From a checkpoint of a small audio captioner: encoder arch gmlp, 79.0 epochs.
Rows from block 3 of the audio encoder of a small audio captioner, named by matrix and row number. Rows with one number belong to one neuron. Each number is 50 + 10 x the weight over its row's rms, rounded and kept within 0 to 99. All counts start at 0. After the name is the row's rms in percent of the matrix's.
After each neuron's rows are labels from the 100 clips, of 14976, where the neuron reaches its largest size: "top examples" is what is common among them. Only what is clearly more common there than usual is listed. The data: synthesized solo parts of chorales (CocoChorales).
# u: gMLP up (value half) (encoder.blocks.3.mixer.u.weight, 512x256), inputs 172-255
# v: gMLP up (gate half) (encoder.blocks.3.mixer.v.weight, 512x256), inputs 172-255
# out: gMLP down (encoder.blocks.3.mixer.out.weight, 256x512, transposed), outputs 172-255

u.375 098:60 55 60 55 60 48 56 49 61 49 39 42 39 51 48 41 61 38 36 57 48 46 49 34 55 40 54 48 45 66 59 54 51 31 32 68 58 59 54 44 34 72 64 47 61 49 56 46 58 38 51 53 37 49 66 44 61 56 44 50 54 53 53 57 38 33 49 41 49 41 40 60 48 69 48 49 61 30 60 66 39 60 47 44
v.375 089:43 53 42 59 51 53 41 67 50 50 58 43 38 48 78 56 34 56 48 47 45 57 42 62 44 63 52 42 56 51 52 59 53 37 58 48 40 39 57 39 34 50 55 56 63 63 51 47 50 68 46 38 45 63 56 54 60 47 46 29 34 61 45 50 54 49 23 75 54 46 47 41 57 48 44 41 47 55 26 40 51 57 48 62
out.375 088:58 48 45 63 49 47 37 52 54 38 54 63 47 57 55 49 41 58 48 58 70 48 55 52 48 45 57 53 70 46 53 45 57 71 50 41 58 45 43 55 68 56 64 50 49 47 57 45 37 52 41 39 43 42 47 37 54 40 58 45 53 42 39 54 66 71 35 50 61 58 56 48 29 40 49 20 41 49 59 64 66 52 54 53
top examples: note A#4; horn; note C5; viola

u.336 118:36 50 47 58 50 50 44 32 49 43 59 66 25 44 51 31 51 54 30 43 46 60 51 47 55 59 39 44 50 40 47 38 34 43 49 58 64 34 50 70 50 57 69 53 41 52 51 39 63 45 43 51 46 58 34 65 57 58 46 33 59 53 52 62 52 43 62 30 55 40 57 15 46 55 32 44 32 35 33 43 34 55 54 56
v.336 118:45 50 39 48 46 54 59 62 47 58 41 46 40 61 51 56 40 61 40 48 50 37 46 42 48 50 46 50 43 55 34 35 49 44 67 62 59 49 31 61 45 54 63 58 64 38 67 48 50 46 36 45 61 51 49 65 73 26 48 40 50 44 60 53 38 50 45 57 51 53 48 59 36 59 45 53 46 48 46 61 58 66 41 60
out.336 118:66 50 33 62 57 34 54 51 50 45 40 52 53 58 57 64 62 39 36 33 56 43 49 50 39 43 57 53 48 66 53 56 50 56 45 30 54 57 66 65 72 65 49 58 57 52 53 27 34 60 49 52 53 66 50 41 56 56 56 64 49 55 45 36 49 52 51 45 52 46 46 49 43 60 67 51 52 65 58 58 53 40 48 51
top examples: horn; trombone

u.153 012:40 48 50 55 50 50 50 42 50 50 51 59 50 46 50 40 50 50 51 50 48 50 50 50 50 50 50 41 50 51 50 48 50 50 50 50 50 50 46 46 53 50 50 50 50 27 50 55 54 55 50 50 56 50 58 50 50 49 50 19 48 50 50 50 62 33 50 57 50 50 50 50 75 50 52 50 50 50 50 50 39 50 50 62
v.153 019:50 54 60 50 38 60 54 50 52 77 42 51 43 37 51 55 48 44 55 45 37 49 51 62 49 39 54 50 52 51 64 51 49 62 50 57 50 49 45 47 50 51 49 54 31 62 72 48 28 57 46 49 50 49 61 49 43 47 50 60 48 50 49 58 55 48 50 50 44 31 59 46 50 73 51 53 62 55 54 54 50 46 58 43
out.153 009:50 50 50 40 54 40 61 61 50 50 26 50 50 50 50 40 50 66 11 60 50 50 31 50 50 60 50 50 50 45 73 67 50 49 50 51 50 50 50 50 50 50 56 50 47 99 50 50 51 50 70 50 50 69 26 41 44 50 50 82 50 26 50 52 50 50 50 50 30 50 50 50 50 50 50 41 50 50 50 50 50 50 50 50
top examples: note A#4; horn; note C5; note C#3

u.55 109:37 37 46 54 62 47 40 33 49 37 37 53 20 47 40 59 57 50 22 57 48 53 64 49 52 69 43 48 53 53 61 53 55 39 59 60 49 28 39 52 59 54 36 54 56 67 35 47 40 73 55 72 48 55 34 56 55 59 42 52 59 51 50 46 47 45 54 43 46 52 66 39 59 47 59 49 55 32 59 35 64 64 46 55
v.55 108:36 47 40 48 60 44 57 45 56 54 59 52 36 29 53 59 44 28 74 47 44 54 59 56 59 52 53 44 50 62 37 53 53 62 60 60 49 39 59 50 36 31 51 55 54 57 53 57 59 47 52 46 49 51 62 48 73 32 60 64 41 45 47 46 37 63 41 60 49 53 50 58 56 42 59 50 73 45 62 59 48 56 62 74
out.55 116:53 54 57 50 29 52 50 43 56 50 51 52 62 51 39 45 48 47 52 32 41 70 65 39 63 52 49 53 57 54 57 52 54 64 40 52 56 56 58 50 42 44 62 50 53 58 54 50 41 42 48 38 51 52 58 65 55 46 32 76 45 48 51 48 36 66 57 54 60 63 52 55 62 43 25 55 44 31 48 55 55 54 45 54
top examples: note A#4; horn; note C5; note G#4

u.400 018:53 69 37 64 42 79 50 61 55 22 46 50 52 50 48 50 50 52 40 43 50 43 49 83 62 04 47 49 61 67 67 42 50 50 27 71 52 48 57 50 62 53 39 54 50 47 49 48 47 49 48 35 49 49 41 49 54 46 48 44 38 52 44 49 48 55 50 64 53 50 52 48 50 55 56 50 42 50 50 45 50 50 39 50
v.400 019:51 42 56 52 33 51 52 57 49 51 69 50 56 41 57 49 50 50 46 47 50 52 55 47 50 26 65 64 56 51 63 68 53 55 48 49 52 34 40 50 49 53 45 54 43 50 71 39 39 59 50 61 54 38 39 54 69 48 50 68 49 44 60 54 47 43 50 48 48 49 56 48 50 48 67 51 48 55 68 61 50 46 46 36
out.400 015:12 53 48 49 50 53 52 50 50 40 54 50 33 42 50 49 47 50 50 52 51 47 50 48 55 71 62 46 51 50 47 69 37 50 28 45 78 58 54 50 50 52 69 52 50 50 67 50 60 50 50 50 50 52 50 50 50 52 41 64 50 67 50 50 33 50 35 50 50 50 45 51 42 50 52 27 22 83 59 50 52 46 33 52
top examples: note G4; viola; note F4; note A4

u.175 105:53 58 44 49 53 57 54 43 46 47 51 45 73 45 53 42 45 59 57 27 47 59 36 49 51 57 45 69 45 48 48 59 49 38 68 45 57 47 50 44 54 53 53 53 31 43 58 50 56 63 68 41 30 45 73 42 66 51 48 51 41 58 67 45 55 44 30 27 51 29 48 48 37 68 63 50 39 57 46 59 51 34 56 54
v.175 118:63 41 41 42 45 53 60 48 56 56 39 48 49 44 72 41 46 50 46 47 40 53 53 52 47 50 48 54 58 49 36 48 62 48 61 53 43 47 59 63 58 62 50 63 63 43 39 37 52 51 54 45 49 53 53 36 37 57 49 56 42 63 52 42 43 49 66 51 68 21 35 56 33 45 35 38 42 42 59 64 47 56 71 51
out.175 110:45 50 45 39 57 61 49 58 46 65 38 49 55 60 62 48 34 56 61 38 51 32 48 58 67 38 46 54 55 67 53 53 52 54 53 41 63 49 49 54 54 63 42 58 63 51 49 25 64 51 34 61 48 55 43 41 55 53 51 21 62 45 38 51 35 57 39 44 46 35 41 63 66 44 57 44 46 47 57 60 53 50 55 51
top examples: cello; note A#2; bassoon; note A2

u.411 086:54 47 56 44 40 49 58 32 41 62 55 47 55 53 52 42 51 56 36 34 51 61 50 46 42 80 50 51 52 43 57 53 52 33 25 33 57 34 38 52 44 47 47 30 39 48 56 47 57 60 48 62 39 52 47 44 63 58 56 50 32 45 48 48 47 60 44 47 44 20 48 48 62 42 41 56 53 46 53 57 49 54 56 44
v.411 081:51 53 53 52 53 49 59 47 52 36 36 45 49 54 47 39 36 62 53 50 61 27 56 44 50 49 51 50 27 41 52 62 69 50 45 53 65 39 70 45 64 69 59 61 49 55 53 28 58 39 42 35 55 45 45 20 31 47 60 47 61 51 56 50 59 58 34 32 48 44 48 59 40 51 54 56 43 44 52 48 46 43 34 46
out.411 083:60 47 39 33 68 58 69 54 46 47 48 58 71 39 57 34 49 41 53 52 38 47 52 28 60 66 51 51 65 50 45 35 46 55 49 66 61 46 56 45 41 41 57 66 59 61 51 47 50 74 52 49 56 62 47 46 51 34 60 65 55 71 71 45 48 49 73 42 44 50 53 45 70 41 49 39 49 45 50 56 44 48 49 49
top examples: cello; note G3; note C3

u.351 083:52 33 54 45 53 50 55 49 46 40 41 29 43 54 45 54 45 51 55 29 49 38 58 27 32 76 50 57 40 48 62 50 48 45 64 57 50 60 45 49 49 57 50 47 37 62 47 50 59 41 43 45 55 38 47 59 52 50 43 58 38 60 57 59 51 55 36 24 66 34 63 43 47 67 60 50 55 34 44 48 47 46 56 47
v.351 089:43 36 53 49 55 57 62 48 61 56 36 70 28 47 76 31 48 45 44 51 37 36 39 34 62 44 50 38 57 51 32 51 54 50 53 53 45 51 46 33 47 37 42 76 61 59 57 37 44 49 41 53 51 29 68 45 50 45 44 54 43 46 50 56 73 59 56 60 41 51 49 42 50 43 46 43 66 58 53 53 47 58 36 42
out.351 090:45 54 48 56 32 46 50 46 50 50 52 51 49 50 54 59 62 51 40 65 41 43 62 60 72 53 54 50 34 44 50 24 50 60 35 51 44 57 51 57 59 41 57 40 36 34 50 31 40 36 51 56 51 53 51 53 47 44 52 55 59 55 49 51 64 64 40 55 44 55 67 37 48 50 41 68 43 70 47 51 49 44 50 38
top examples: horn; note A#4; violin; note E4

u.12 139:56 63 59 54 64 50 50 54 46 59 50 63 50 51 35 46 50 49 50 63 62 43 37 58 38 46 52 56 54 43 39 51 56 55 63 52 68 28 17 41 49 42 48 44 57 41 33 45 47 61 42 54 56 68 58 55 35 43 51 68 46 56 71 55 50 39 46 48 48 41 66 68 67 42 38 55 55 50 56 65 63 51 59 52
v.12 137:34 54 47 66 55 36 56 40 56 45 60 51 31 35 45 59 51 47 43 47 40 36 35 49 49 63 47 52 64 45 51 39 44 64 51 49 50 39 37 50 56 56 63 57 61 53 57 53 56 59 67 45 52 52 44 47 45 43 32 43 64 71 49 52 53 67 40 25 54 43 49 57 51 36 62 52 51 52 53 57 53 51 67 53
out.12 142:54 46 35 55 51 41 42 49 72 50 72 47 46 40 58 48 48 50 69 38 53 51 40 48 51 38 54 43 48 54 50 57 44 44 60 63 46 46 51 53 58 37 43 68 34 66 36 42 54 48 55 51 73 19 34 61 36 62 49 43 64 40 59 68 61 67 47 48 53 73 44 31 49 43 66 56 45 48 55 67 45 38 41 29
top examples: horn; note B4; trombone; note A#4

u.482 036:53 54 57 60 52 45 58 55 42 37 45 17 41 17 49 46 51 61 62 50 49 42 41 56 51 50 50 64 49 64 50 51 51 54 50 67 64 60 36 50 43 59 37 48 61 54 54 59 50 54 71 52 29 64 48 40 49 66 50 59 51 49 53 50 75 61 38 61 25 59 57 55 34 51 53 52 50 36 50 45 47 49 29 09
v.482 044:82 47 57 59 48 59 51 57 50 51 43 46 47 43 50 53 37 68 60 46 50 56 47 50 38 53 42 45 58 48 55 55 50 52 40 54 51 66 52 37 70 66 35 41 54 59 57 43 48 41 51 49 10 31 52 51 51 49 68 33 49 56 51 57 51 57 48 32 53 41 61 46 84 51 50 29 53 49 55 38 51 59 55 22
out.482 032:50 50 42 65 50 47 52 50 49 51 70 40 50 50 72 37 51 50 55 54 69 49 47 47 50 48 40 52 51 50 50 50 70 51 50 44 49 53 70 48 68 61 50 35 48 50 46 47 47 53 51 32 58 31 50 50 51 29 44 46 50 52 51 32 47 43 40 58 50 55 50 52 51 53 50 50 48 39 50 77 50 44 63 40
top examples: horn; note G4

u.270 140:51 47 37 62 50 48 47 63 55 36 60 58 51 42 48 47 66 62 58 51 43 36 26 59 52 36 52 46 44 63 60 48 43 46 46 52 45 54 54 42 46 63 49 55 53 61 41 36 50 33 46 65 55 45 58 52 46 54 49 69 19 55 43 47 57 39 51 43 52 41 49 46 46 52 47 57 50 50 71 54 53 48 36 53
v.270 135:52 50 50 56 50 48 42 31 67 56 54 39 60 54 50 55 52 52 40 49 62 50 58 61 38 53 46 48 56 46 49 48 31 46 64 55 44 40 60 56 56 55 63 51 62 50 46 65 49 44 47 45 50 72 29 56 40 68 55 55 65 49 59 45 50 46 40 57 78 39 36 53 52 44 31 50 45 36 52 44 62 45 37 49
out.270 147:41 31 57 53 49 52 49 52 57 55 46 41 70 71 54 46 52 52 38 46 60 54 40 51 56 52 45 45 46 48 34 37 52 58 51 62 46 53 47 63 50 49 31 53 32 69 28 61 66 67 50 52 54 52 45 33 57 67 32 53 48 55 49 40 50 55 54 52 49 47 50 32 66 68 51 44 53 48 54 79 57 36 28 53
top examples: note G4; note G#4; trombone; note A4

u.458 015:57 58 47 47 50 55 69 48 50 50 50 50 17 68 50 54 41 50 50 48 40 50 61 50 50 62 51 65 50 50 50 50 50 50 49 50 63 50 23 50 50 59 50 50 50 50 50 53 50 48 50 30 32 50 50 51 50 54 65 50 32 67 50 50 55 53 50 47 60 50 44 50 51 50 50 60 43 33 39 42 50 50 50 50
v.458 022:56 60 62 54 50 38 72 47 46 50 73 03 73 43 65 42 54 49 64 38 42 52 49 58 48 45 54 51 54 49 69 57 59 50 50 56 58 51 52 47 51 62 42 61 44 48 68 39 37 49 59 49 26 39 37 81 50 52 42 71 33 35 54 50 61 50 49 31 43 33 53 37 40 57 59 50 66 57 87 61 51 50 38 16
out.458 016:50 61 50 74 50 49 50 49 50 75 50 54 50 50 50 50 50 52 63 57 50 35 50 50 39 54 50 50 50 50 50 50 49 45 36 50 52 76 50 50 50 79 51 50 57 53 38 36 50 50 61 49 58 60 50 50 25 50 48 99 50 50 48 37 49 44 49 50 50 45 50 49 72 52 51 50 58 33 51 50 42 54 67 51
top examples: horn; note E5; note C5; note D5

u.184 098:64 48 53 40 60 52 52 51 60 55 49 40 50 48 48 38 49 55 72 51 50 56 63 72 46 47 52 44 59 48 31 38 56 42 43 48 55 41 56 57 64 71 27 74 49 43 55 58 49 51 43 49 50 45 60 35 29 30 49 44 48 61 50 61 54 53 57 67 52 38 56 51 51 24 55 47 40 53 49 56 48 52 63 66
v.184 085:52 55 74 54 45 65 44 39 57 35 38 56 60 58 47 41 49 44 49 43 50 45 33 30 56 53 62 51 46 49 41 49 47 62 59 39 55 59 45 52 32 47 50 57 44 51 40 50 42 56 54 72 51 60 47 51 43 44 50 49 49 70 50 36 53 69 49 77 53 69 58 62 49 59 43 40 51 43 57 55 45 83 46 56
out.184 094:33 53 33 45 52 78 66 44 56 59 53 68 46 54 56 51 50 51 38 49 38 52 48 34 66 69 59 42 54 55 60 38 48 49 53 48 46 61 48 50 48 45 62 53 56 56 47 59 47 50 54 24 31 50 50 52 73 56 45 50 50 55 56 69 32 49 45 50 55 28 40 52 43 36 54 69 68 41 54 60 58 52 54 50
top examples: note G4; clarinet; note F4

u.397 115:62 46 54 47 57 46 57 53 62 55 59 70 30 63 40 52 53 41 58 40 52 77 59 43 57 60 64 55 57 32 39 56 36 47 27 49 49 56 48 50 44 42 59 33 52 63 61 51 56 49 45 66 45 44 72 47 42 58 25 46 43 49 47 40 39 44 50 40 49 45 77 34 43 60 55 43 43 55 39 58 35 39 46 49
v.397 121:67 37 50 74 54 59 31 52 62 50 42 53 69 47 32 42 45 45 32 45 62 50 52 43 40 55 52 53 53 53 65 31 36 38 51 76 33 47 61 45 42 61 51 53 51 49 46 61 45 43 40 57 41 46 40 58 54 54 59 56 51 60 56 49 46 47 44 50 47 42 24 70 37 38 52 42 45 55 65 50 61 54 62 49
out.397 121:46 53 37 63 43 59 34 56 50 63 78 47 58 26 66 41 42 51 42 54 64 52 53 46 46 47 41 46 49 38 41 56 59 65 48 48 58 43 38 60 41 43 36 40 45 50 34 49 59 46 45 52 54 53 42 55 48 60 43 35 40 47 61 36 77 62 56 42 47 66 37 38 50 58 58 54 46 52 54 54 55 58 50 48
top examples: note A#4; note G#4; oboe; note C#5

u.74 112:49 37 68 40 52 60 47 58 46 62 60 31 46 40 54 37 51 72 39 66 51 63 52 34 59 51 55 52 63 39 59 52 42 58 53 45 53 42 49 52 51 59 37 42 55 59 47 47 53 47 49 31 55 65 49 28 48 36 71 37 53 38 48 32 36 50 60 46 50 49 61 69 56 73 45 47 27 44 56 56 61 41 35 74
v.74 114:68 45 53 67 42 61 43 50 52 61 29 34 64 71 48 56 46 52 53 50 57 56 50 41 49 56 48 25 56 56 52 48 36 33 41 43 53 42 46 47 58 29 59 28 40 31 45 39 51 45 40 54 40 50 49 67 72 51 57 47 30 44 52 60 47 48 39 59 49 43 58 74 57 45 47 54 53 57 50 53 51 48 41 44
out.74 109:62 62 33 46 59 66 69 39 48 43 57 63 49 57 68 49 64 45 47 52 47 54 69 34 56 59 33 48 54 40 39 30 49 43 39 41 58 58 54 47 81 52 69 45 40 48 46 53 43 36 44 61 74 49 35 37 43 41 55 64 42 48 36 60 54 57 49 49 43 39 42 36 37 65 46 51 37 61 53 48 50 52 55 40
top examples: cello; note F#3; note G#3

u.385 121:62 51 14 42 47 52 43 53 54 43 74 46 45 60 42 50 54 40 53 38 24 67 54 64 43 48 65 66 30 42 65 45 47 41 40 50 33 41 58 53 54 59 38 58 67 46 61 50 44 56 51 58 43 49 42 61 45 40 49 50 51 65 60 30 54 40 69 58 44 47 42 34 50 43 61 51 49 42 19 56 46 38 46 64
v.385 133:39 58 48 37 63 44 52 74 50 45 47 57 40 51 50 40 57 68 54 46 38 43 45 41 38 64 41 50 50 70 41 56 70 57 41 44 52 52 59 45 50 35 49 65 67 30 38 61 50 54 49 50 50 46 55 60 47 60 44 29 50 58 48 50 48 26 60 51 50 55 44 51 48 50 64 58 44 47 44 56 48 57 48 37
out.385 132:50 52 45 54 59 52 51 52 41 50 49 59 56 28 44 42 57 46 51 43 50 33 63 50 38 78 53 33 46 42 40 54 70 27 47 64 58 52 49 40 61 39 55 21 43 51 50 49 39 31 55 44 66 47 47 67 81 52 46 57 45 51 51 46 48 56 67 45 44 54 53 43 67 55 45 55 21 24 53 47 43 46 44 44
top examples: note G4; viola; clarinet; note F4

u.500 046:61 36 62 54 48 38 35 53 50 29 58 51 59 44 69 43 65 39 38 48 44 60 64 45 52 54 51 46 49 34 39 48 65 50 38 64 42 51 36 49 69 51 51 45 38 55 63 72 50 60 64 55 31 31 57 42 49 49 49 48 35 52 50 65 25 62 56 65 58 50 56 42 45 53 32 57 51 39 61 54 51 44 52 64
v.500 046:54 28 46 39 68 54 47 49 59 57 40 46 52 52 51 34 49 50 43 37 79 49 41 41 43 40 71 46 46 39 43 50 44 33 49 65 53 36 60 49 48 45 48 66 53 47 53 46 46 46 38 44 50 48 46 34 57 42 59 48 58 32 48 61 47 57 53 36 41 66 55 35 47 50 60 47 69 26 54 56 36 64 57 43
out.500 043:58 48 41 46 49 72 38 56 51 60 39 50 56 59 42 35 48 48 31 44 40 40 52 52 43 74 48 48 55 77 49 39 48 61 33 41 54 52 40 47 51 69 27 49 59 58 45 40 47 40 54 67 50 59 58 48 60 38 42 47 57 64 37 55 50 54 46 50 60 49 39 49 56 48 50 50 57 45 39 69 25 39 43 67
top examples: cello; note G#3; note A#3; note F#3

u.473 136:40 55 50 53 40 37 47 56 52 60 23 55 49 54 62 66 66 42 66 54 61 72 43 50 52 61 49 47 56 41 24 41 40 72 60 58 48 56 50 39 56 53 49 46 36 50 59 51 54 75 45 50 56 68 43 28 54 61 36 47 57 49 38 72 49 55 56 43 31 53 50 52 52 48 50 43 37 41 41 37 59 45 50 60
v.473 136:44 57 47 57 64 43 53 37 38 42 48 49 48 50 64 59 57 52 31 73 46 62 68 43 43 63 34 57 67 48 49 37 60 54 60 39 57 43 65 58 60 51 40 47 34 66 58 58 33 41 52 56 37 54 53 53 66 25 40 52 53 51 51 37 59 48 44 39 34 42 39 34 63 47 55 46 65 53 43 57 62 58 42 61
out.473 130:35 49 44 52 65 61 45 73 61 54 54 34 40 44 63 49 50 55 70 79 43 26 28 45 57 40 21 49 60 45 46 44 47 58 43 46 38 53 41 60 37 60 46 54 49 37 44 70 50 25 50 67 41 24 55 44 47 49 31 47 48 50 71 57 55 56 38 41 53 49 50 41 45 31 59 53 40 52 39 62 50 63 57 56
top examples: note A#4; oboe; note G#4

u.416 109:43 50 66 48 49 48 56 58 38 38 56 46 60 36 54 48 47 65 61 55 55 47 47 40 46 57 64 53 55 60 22 61 49 54 53 42 50 44 53 30 42 57 45 50 55 62 51 34 49 63 54 35 57 56 36 40 42 58 45 51 57 35 47 63 49 49 68 39 47 53 45 59 54 68 47 56 49 54 49 45 59 51 63 49
v.416 104:41 56 51 55 38 52 37 56 66 60 47 51 55 51 36 50 38 57 51 47 64 37 73 58 40 44 53 29 52 39 71 50 57 47 59 67 36 37 51 29 47 54 58 45 53 30 69 50 70 66 54 51 56 42 49 65 41 51 35 65 51 47 50 57 40 43 59 37 54 51 42 69 55 62 60 65 55 50 48 43 71 51 58 49
out.416 105:52 45 42 59 51 44 58 51 48 55 50 52 57 60 46 65 52 28 39 37 33 42 66 52 47 28 36 57 47 50 50 23 48 47 55 51 41 39 49 56 51 51 46 28 55 49 55 49 61 59 31 58 52 54 53 37 37 56 41 45 54 48 58 43 50 55 58 55 67 46 60 48 46 24 57 50 58 37 47 61 49 67 51 51
top examples: cello; note C4; note A#3; note G3

u.212 068:51 64 76 55 51 71 54 43 51 59 37 49 33 51 43 52 66 58 50 66 76 59 46 59 52 43 34 36 42 54 47 58 49 55 58 42 48 57 55 54 39 51 34 57 66 52 56 46 58 67 29 53 53 51 41 44 62 38 64 47 43 40 53 54 54 56 35 51 42 51 47 42 50 59 64 55 51 34 45 65 54 50 48 61
v.212 064:48 68 50 46 25 51 55 48 52 46 49 44 45 41 66 49 49 50 46 48 47 64 53 61 53 70 52 66 47 58 50 48 50 49 77 60 58 51 47 49 53 37 61 45 37 51 49 52 28 43 50 54 52 48 30 47 37 34 46 48 49 45 36 47 26 54 32 52 22 28 77 43 56 51 38 41 64 55 51 49 70 49 52 48
out.212 057:41 52 54 43 73 35 50 43 50 61 58 49 52 33 53 55 60 57 64 51 53 50 46 48 52 60 49 47 59 49 53 53 46 29 73 42 50 58 66 56 49 60 52 49 50 27 62 51 44 52 51 54 27 48 35 53 46 50 43 61 62 51 72 42 56 60 65 50 43 58 39 51 54 56 51 52 36 61 43 60 50 64 52 49
top examples: note A#4; flute; note C5

u.378 126:51 52 36 45 50 43 56 54 55 45 63 44 48 60 45 42 77 45 39 52 45 35 53 75 56 33 59 57 52 40 51 26 58 50 47 62 53 56 48 65 51 37 69 51 63 58 44 58 54 56 48 47 43 55 66 48 54 49 59 53 54 37 61 55 56 54 61 52 43 37 42 51 64 63 54 56 54 22 53 40 65 37 49 63
v.378 123:46 57 40 34 59 46 51 63 59 35 65 61 32 56 41 29 47 42 60 47 36 44 53 68 51 45 56 51 46 45 58 58 77 56 60 52 47 51 35 44 49 51 36 38 29 17 61 49 59 43 60 36 44 51 44 52 55 50 45 63 32 70 76 60 48 51 40 53 55 35 55 36 47 58 37 42 52 40 49 48 28 77 47 54
out.378 123:30 34 45 57 43 45 38 54 36 28 33 58 49 70 50 58 44 66 51 48 54 48 57 55 36 59 52 59 60 54 55 57 51 43 55 66 40 48 64 32 56 34 52 47 50 50 47 41 39 47 55 45 62 43 43 46 44 53 48 46 59 46 45 38 35 56 50 46 48 76 58 65 38 44 49 45 50 48 54 49 64 32 52 41
top examples: note G4; trombone; note F4

u.36 136:50 48 41 51 59 46 56 48 60 77 49 45 30 67 58 62 34 61 47 53 49 58 43 59 46 56 59 52 47 47 72 71 51 39 61 61 44 60 54 66 33 49 60 51 65 65 47 49 44 58 36 71 51 63 39 38 40 45 52 30 53 47 63 57 31 46 50 48 48 43 49 75 42 48 44 52 59 49 69 36 54 55 27 50
v.36 123:64 69 61 67 57 48 41 39 65 35 50 53 53 53 45 57 47 58 48 48 54 68 43 54 45 52 50 47 55 48 40 46 53 69 42 55 38 45 49 53 50 55 54 55 36 58 63 54 53 65 50 45 51 48 53 49 44 60 58 58 40 55 50 44 66 48 61 53 59 72 72 65 37 25 60 44 57 52 33 81 41 39 43 49
out.36 135:43 69 30 34 61 62 50 52 53 43 77 71 59 38 46 66 46 61 51 45 51 54 55 62 42 69 58 35 59 44 38 38 47 38 41 50 57 41 54 64 46 29 54 42 32 38 75 56 52 28 53 56 68 36 54 35 56 25 65 62 46 65 47 40 40 40 52 71 49 52 43 68 53 55 48 51 49 32 46 44 36 49 44 54
top examples: note A#4; horn; note C5

u.1 111:48 25 56 60 34 68 39 49 35 44 34 49 45 56 75 52 63 42 49 51 43 39 45 56 37 55 64 57 43 62 59 48 70 51 47 52 53 47 42 56 61 65 39 63 50 61 47 46 31 67 43 52 25 57 40 50 38 74 53 56 46 52 58 44 62 49 40 51 61 56 59 51 37 48 32 49 46 51 49 47 53 54 43 30
v.1 123:44 58 57 45 53 43 53 45 49 60 58 54 40 67 45 29 54 61 48 47 28 52 56 37 50 59 42 47 52 62 47 53 55 67 50 64 34 47 48 26 47 59 53 59 58 39 39 62 33 48 63 51 33 47 47 43 51 55 43 63 34 51 49 47 70 60 52 53 55 46 64 41 54 46 35 45 59 70 59 66 50 50 49 43
out.1 132:51 56 52 46 55 46 51 66 50 47 54 50 41 56 54 63 53 49 56 53 50 50 53 57 45 53 65 49 54 57 40 84 48 52 59 59 64 48 53 45 39 51 55 50 47 67 52 53 51 39 50 38 62 57 53 54 48 56 53 55 42 48 58 49 53 48 63 53 48 33 17 29 56 57 58 30 45 43 66 46 38 34 54 66
top examples: horn; note A#4; note F#4; note G4

u.188 108:43 55 45 57 52 53 56 59 51 53 59 46 30 44 40 56 35 52 52 46 50 61 50 46 32 50 61 53 56 66 50 56 51 45 49 39 66 58 50 43 43 30 38 54 45 49 52 61 75 41 55 50 43 59 46 54 50 69 57 53 49 37 54 56 62 44 41 56 50 68 47 58 48 53 57 49 58 55 53 51 55 30 56 81
v.188 099:42 66 55 49 47 43 32 41 51 49 65 53 55 63 56 49 49 56 50 51 44 50 27 51 69 27 49 62 56 47 51 51 61 47 31 52 58 59 53 57 45 41 66 53 52 47 34 44 49 54 75 46 65 56 42 46 33 60 45 70 46 50 63 30 49 44 46 59 48 43 75 47 48 43 39 50 53 42 58 48 54 47 34 57
out.188 100:52 49 43 64 42 39 69 55 64 56 62 69 65 48 45 52 51 57 54 47 50 51 41 39 52 37 61 59 56 52 51 39 70 47 48 44 57 51 39 66 45 55 56 39 25 48 51 40 53 44 46 21 56 48 76 52 54 41 62 48 64 37 39 44 51 39 34 46 30 49 39 52 53 54 62 53 49 44 40 49 81 48 56 47
top examples: horn; note B4; note A#4; note A4

u.299 042:45 52 47 49 24 50 54 49 49 53 47 48 46 50 50 53 61 41 53 64 43 65 70 61 51 35 50 66 44 31 49 62 56 56 64 52 50 36 66 55 47 38 48 58 27 52 49 50 57 66 47 40 64 51 50 63 51 50 50 61 49 48 75 48 49 58 51 50 42 58 47 42 57 43 55 56 83 12 52 56 48 51 65 36
v.299 049:63 58 41 41 47 52 59 54 36 50 40 42 56 52 50 50 57 46 40 48 34 52 47 22 58 54 47 23 54 77 44 44 45 57 62 52 54 50 52 60 53 69 56 52 44 62 40 69 38 67 59 39 31 49 32 46 34 25 42 55 45 63 52 48 44 33 50 50 45 43 45 61 57 57 57 49 51 51 30 52 46 60 58 67
out.299 041:52 54 46 41 51 38 52 51 65 51 42 50 49 49 15 52 46 55 57 50 44 29 48 49 45 57 48 42 50 63 50 49 56 29 46 32 49 50 55 51 41 43 44 27 42 48 50 50 51 47 50 59 49 52 50 27 48 57 53 49 34 58 54 62 55 60 54 47 46 26 57 55 72 41 51 49 38 50 46 47 55 40 55 57
top examples: note G4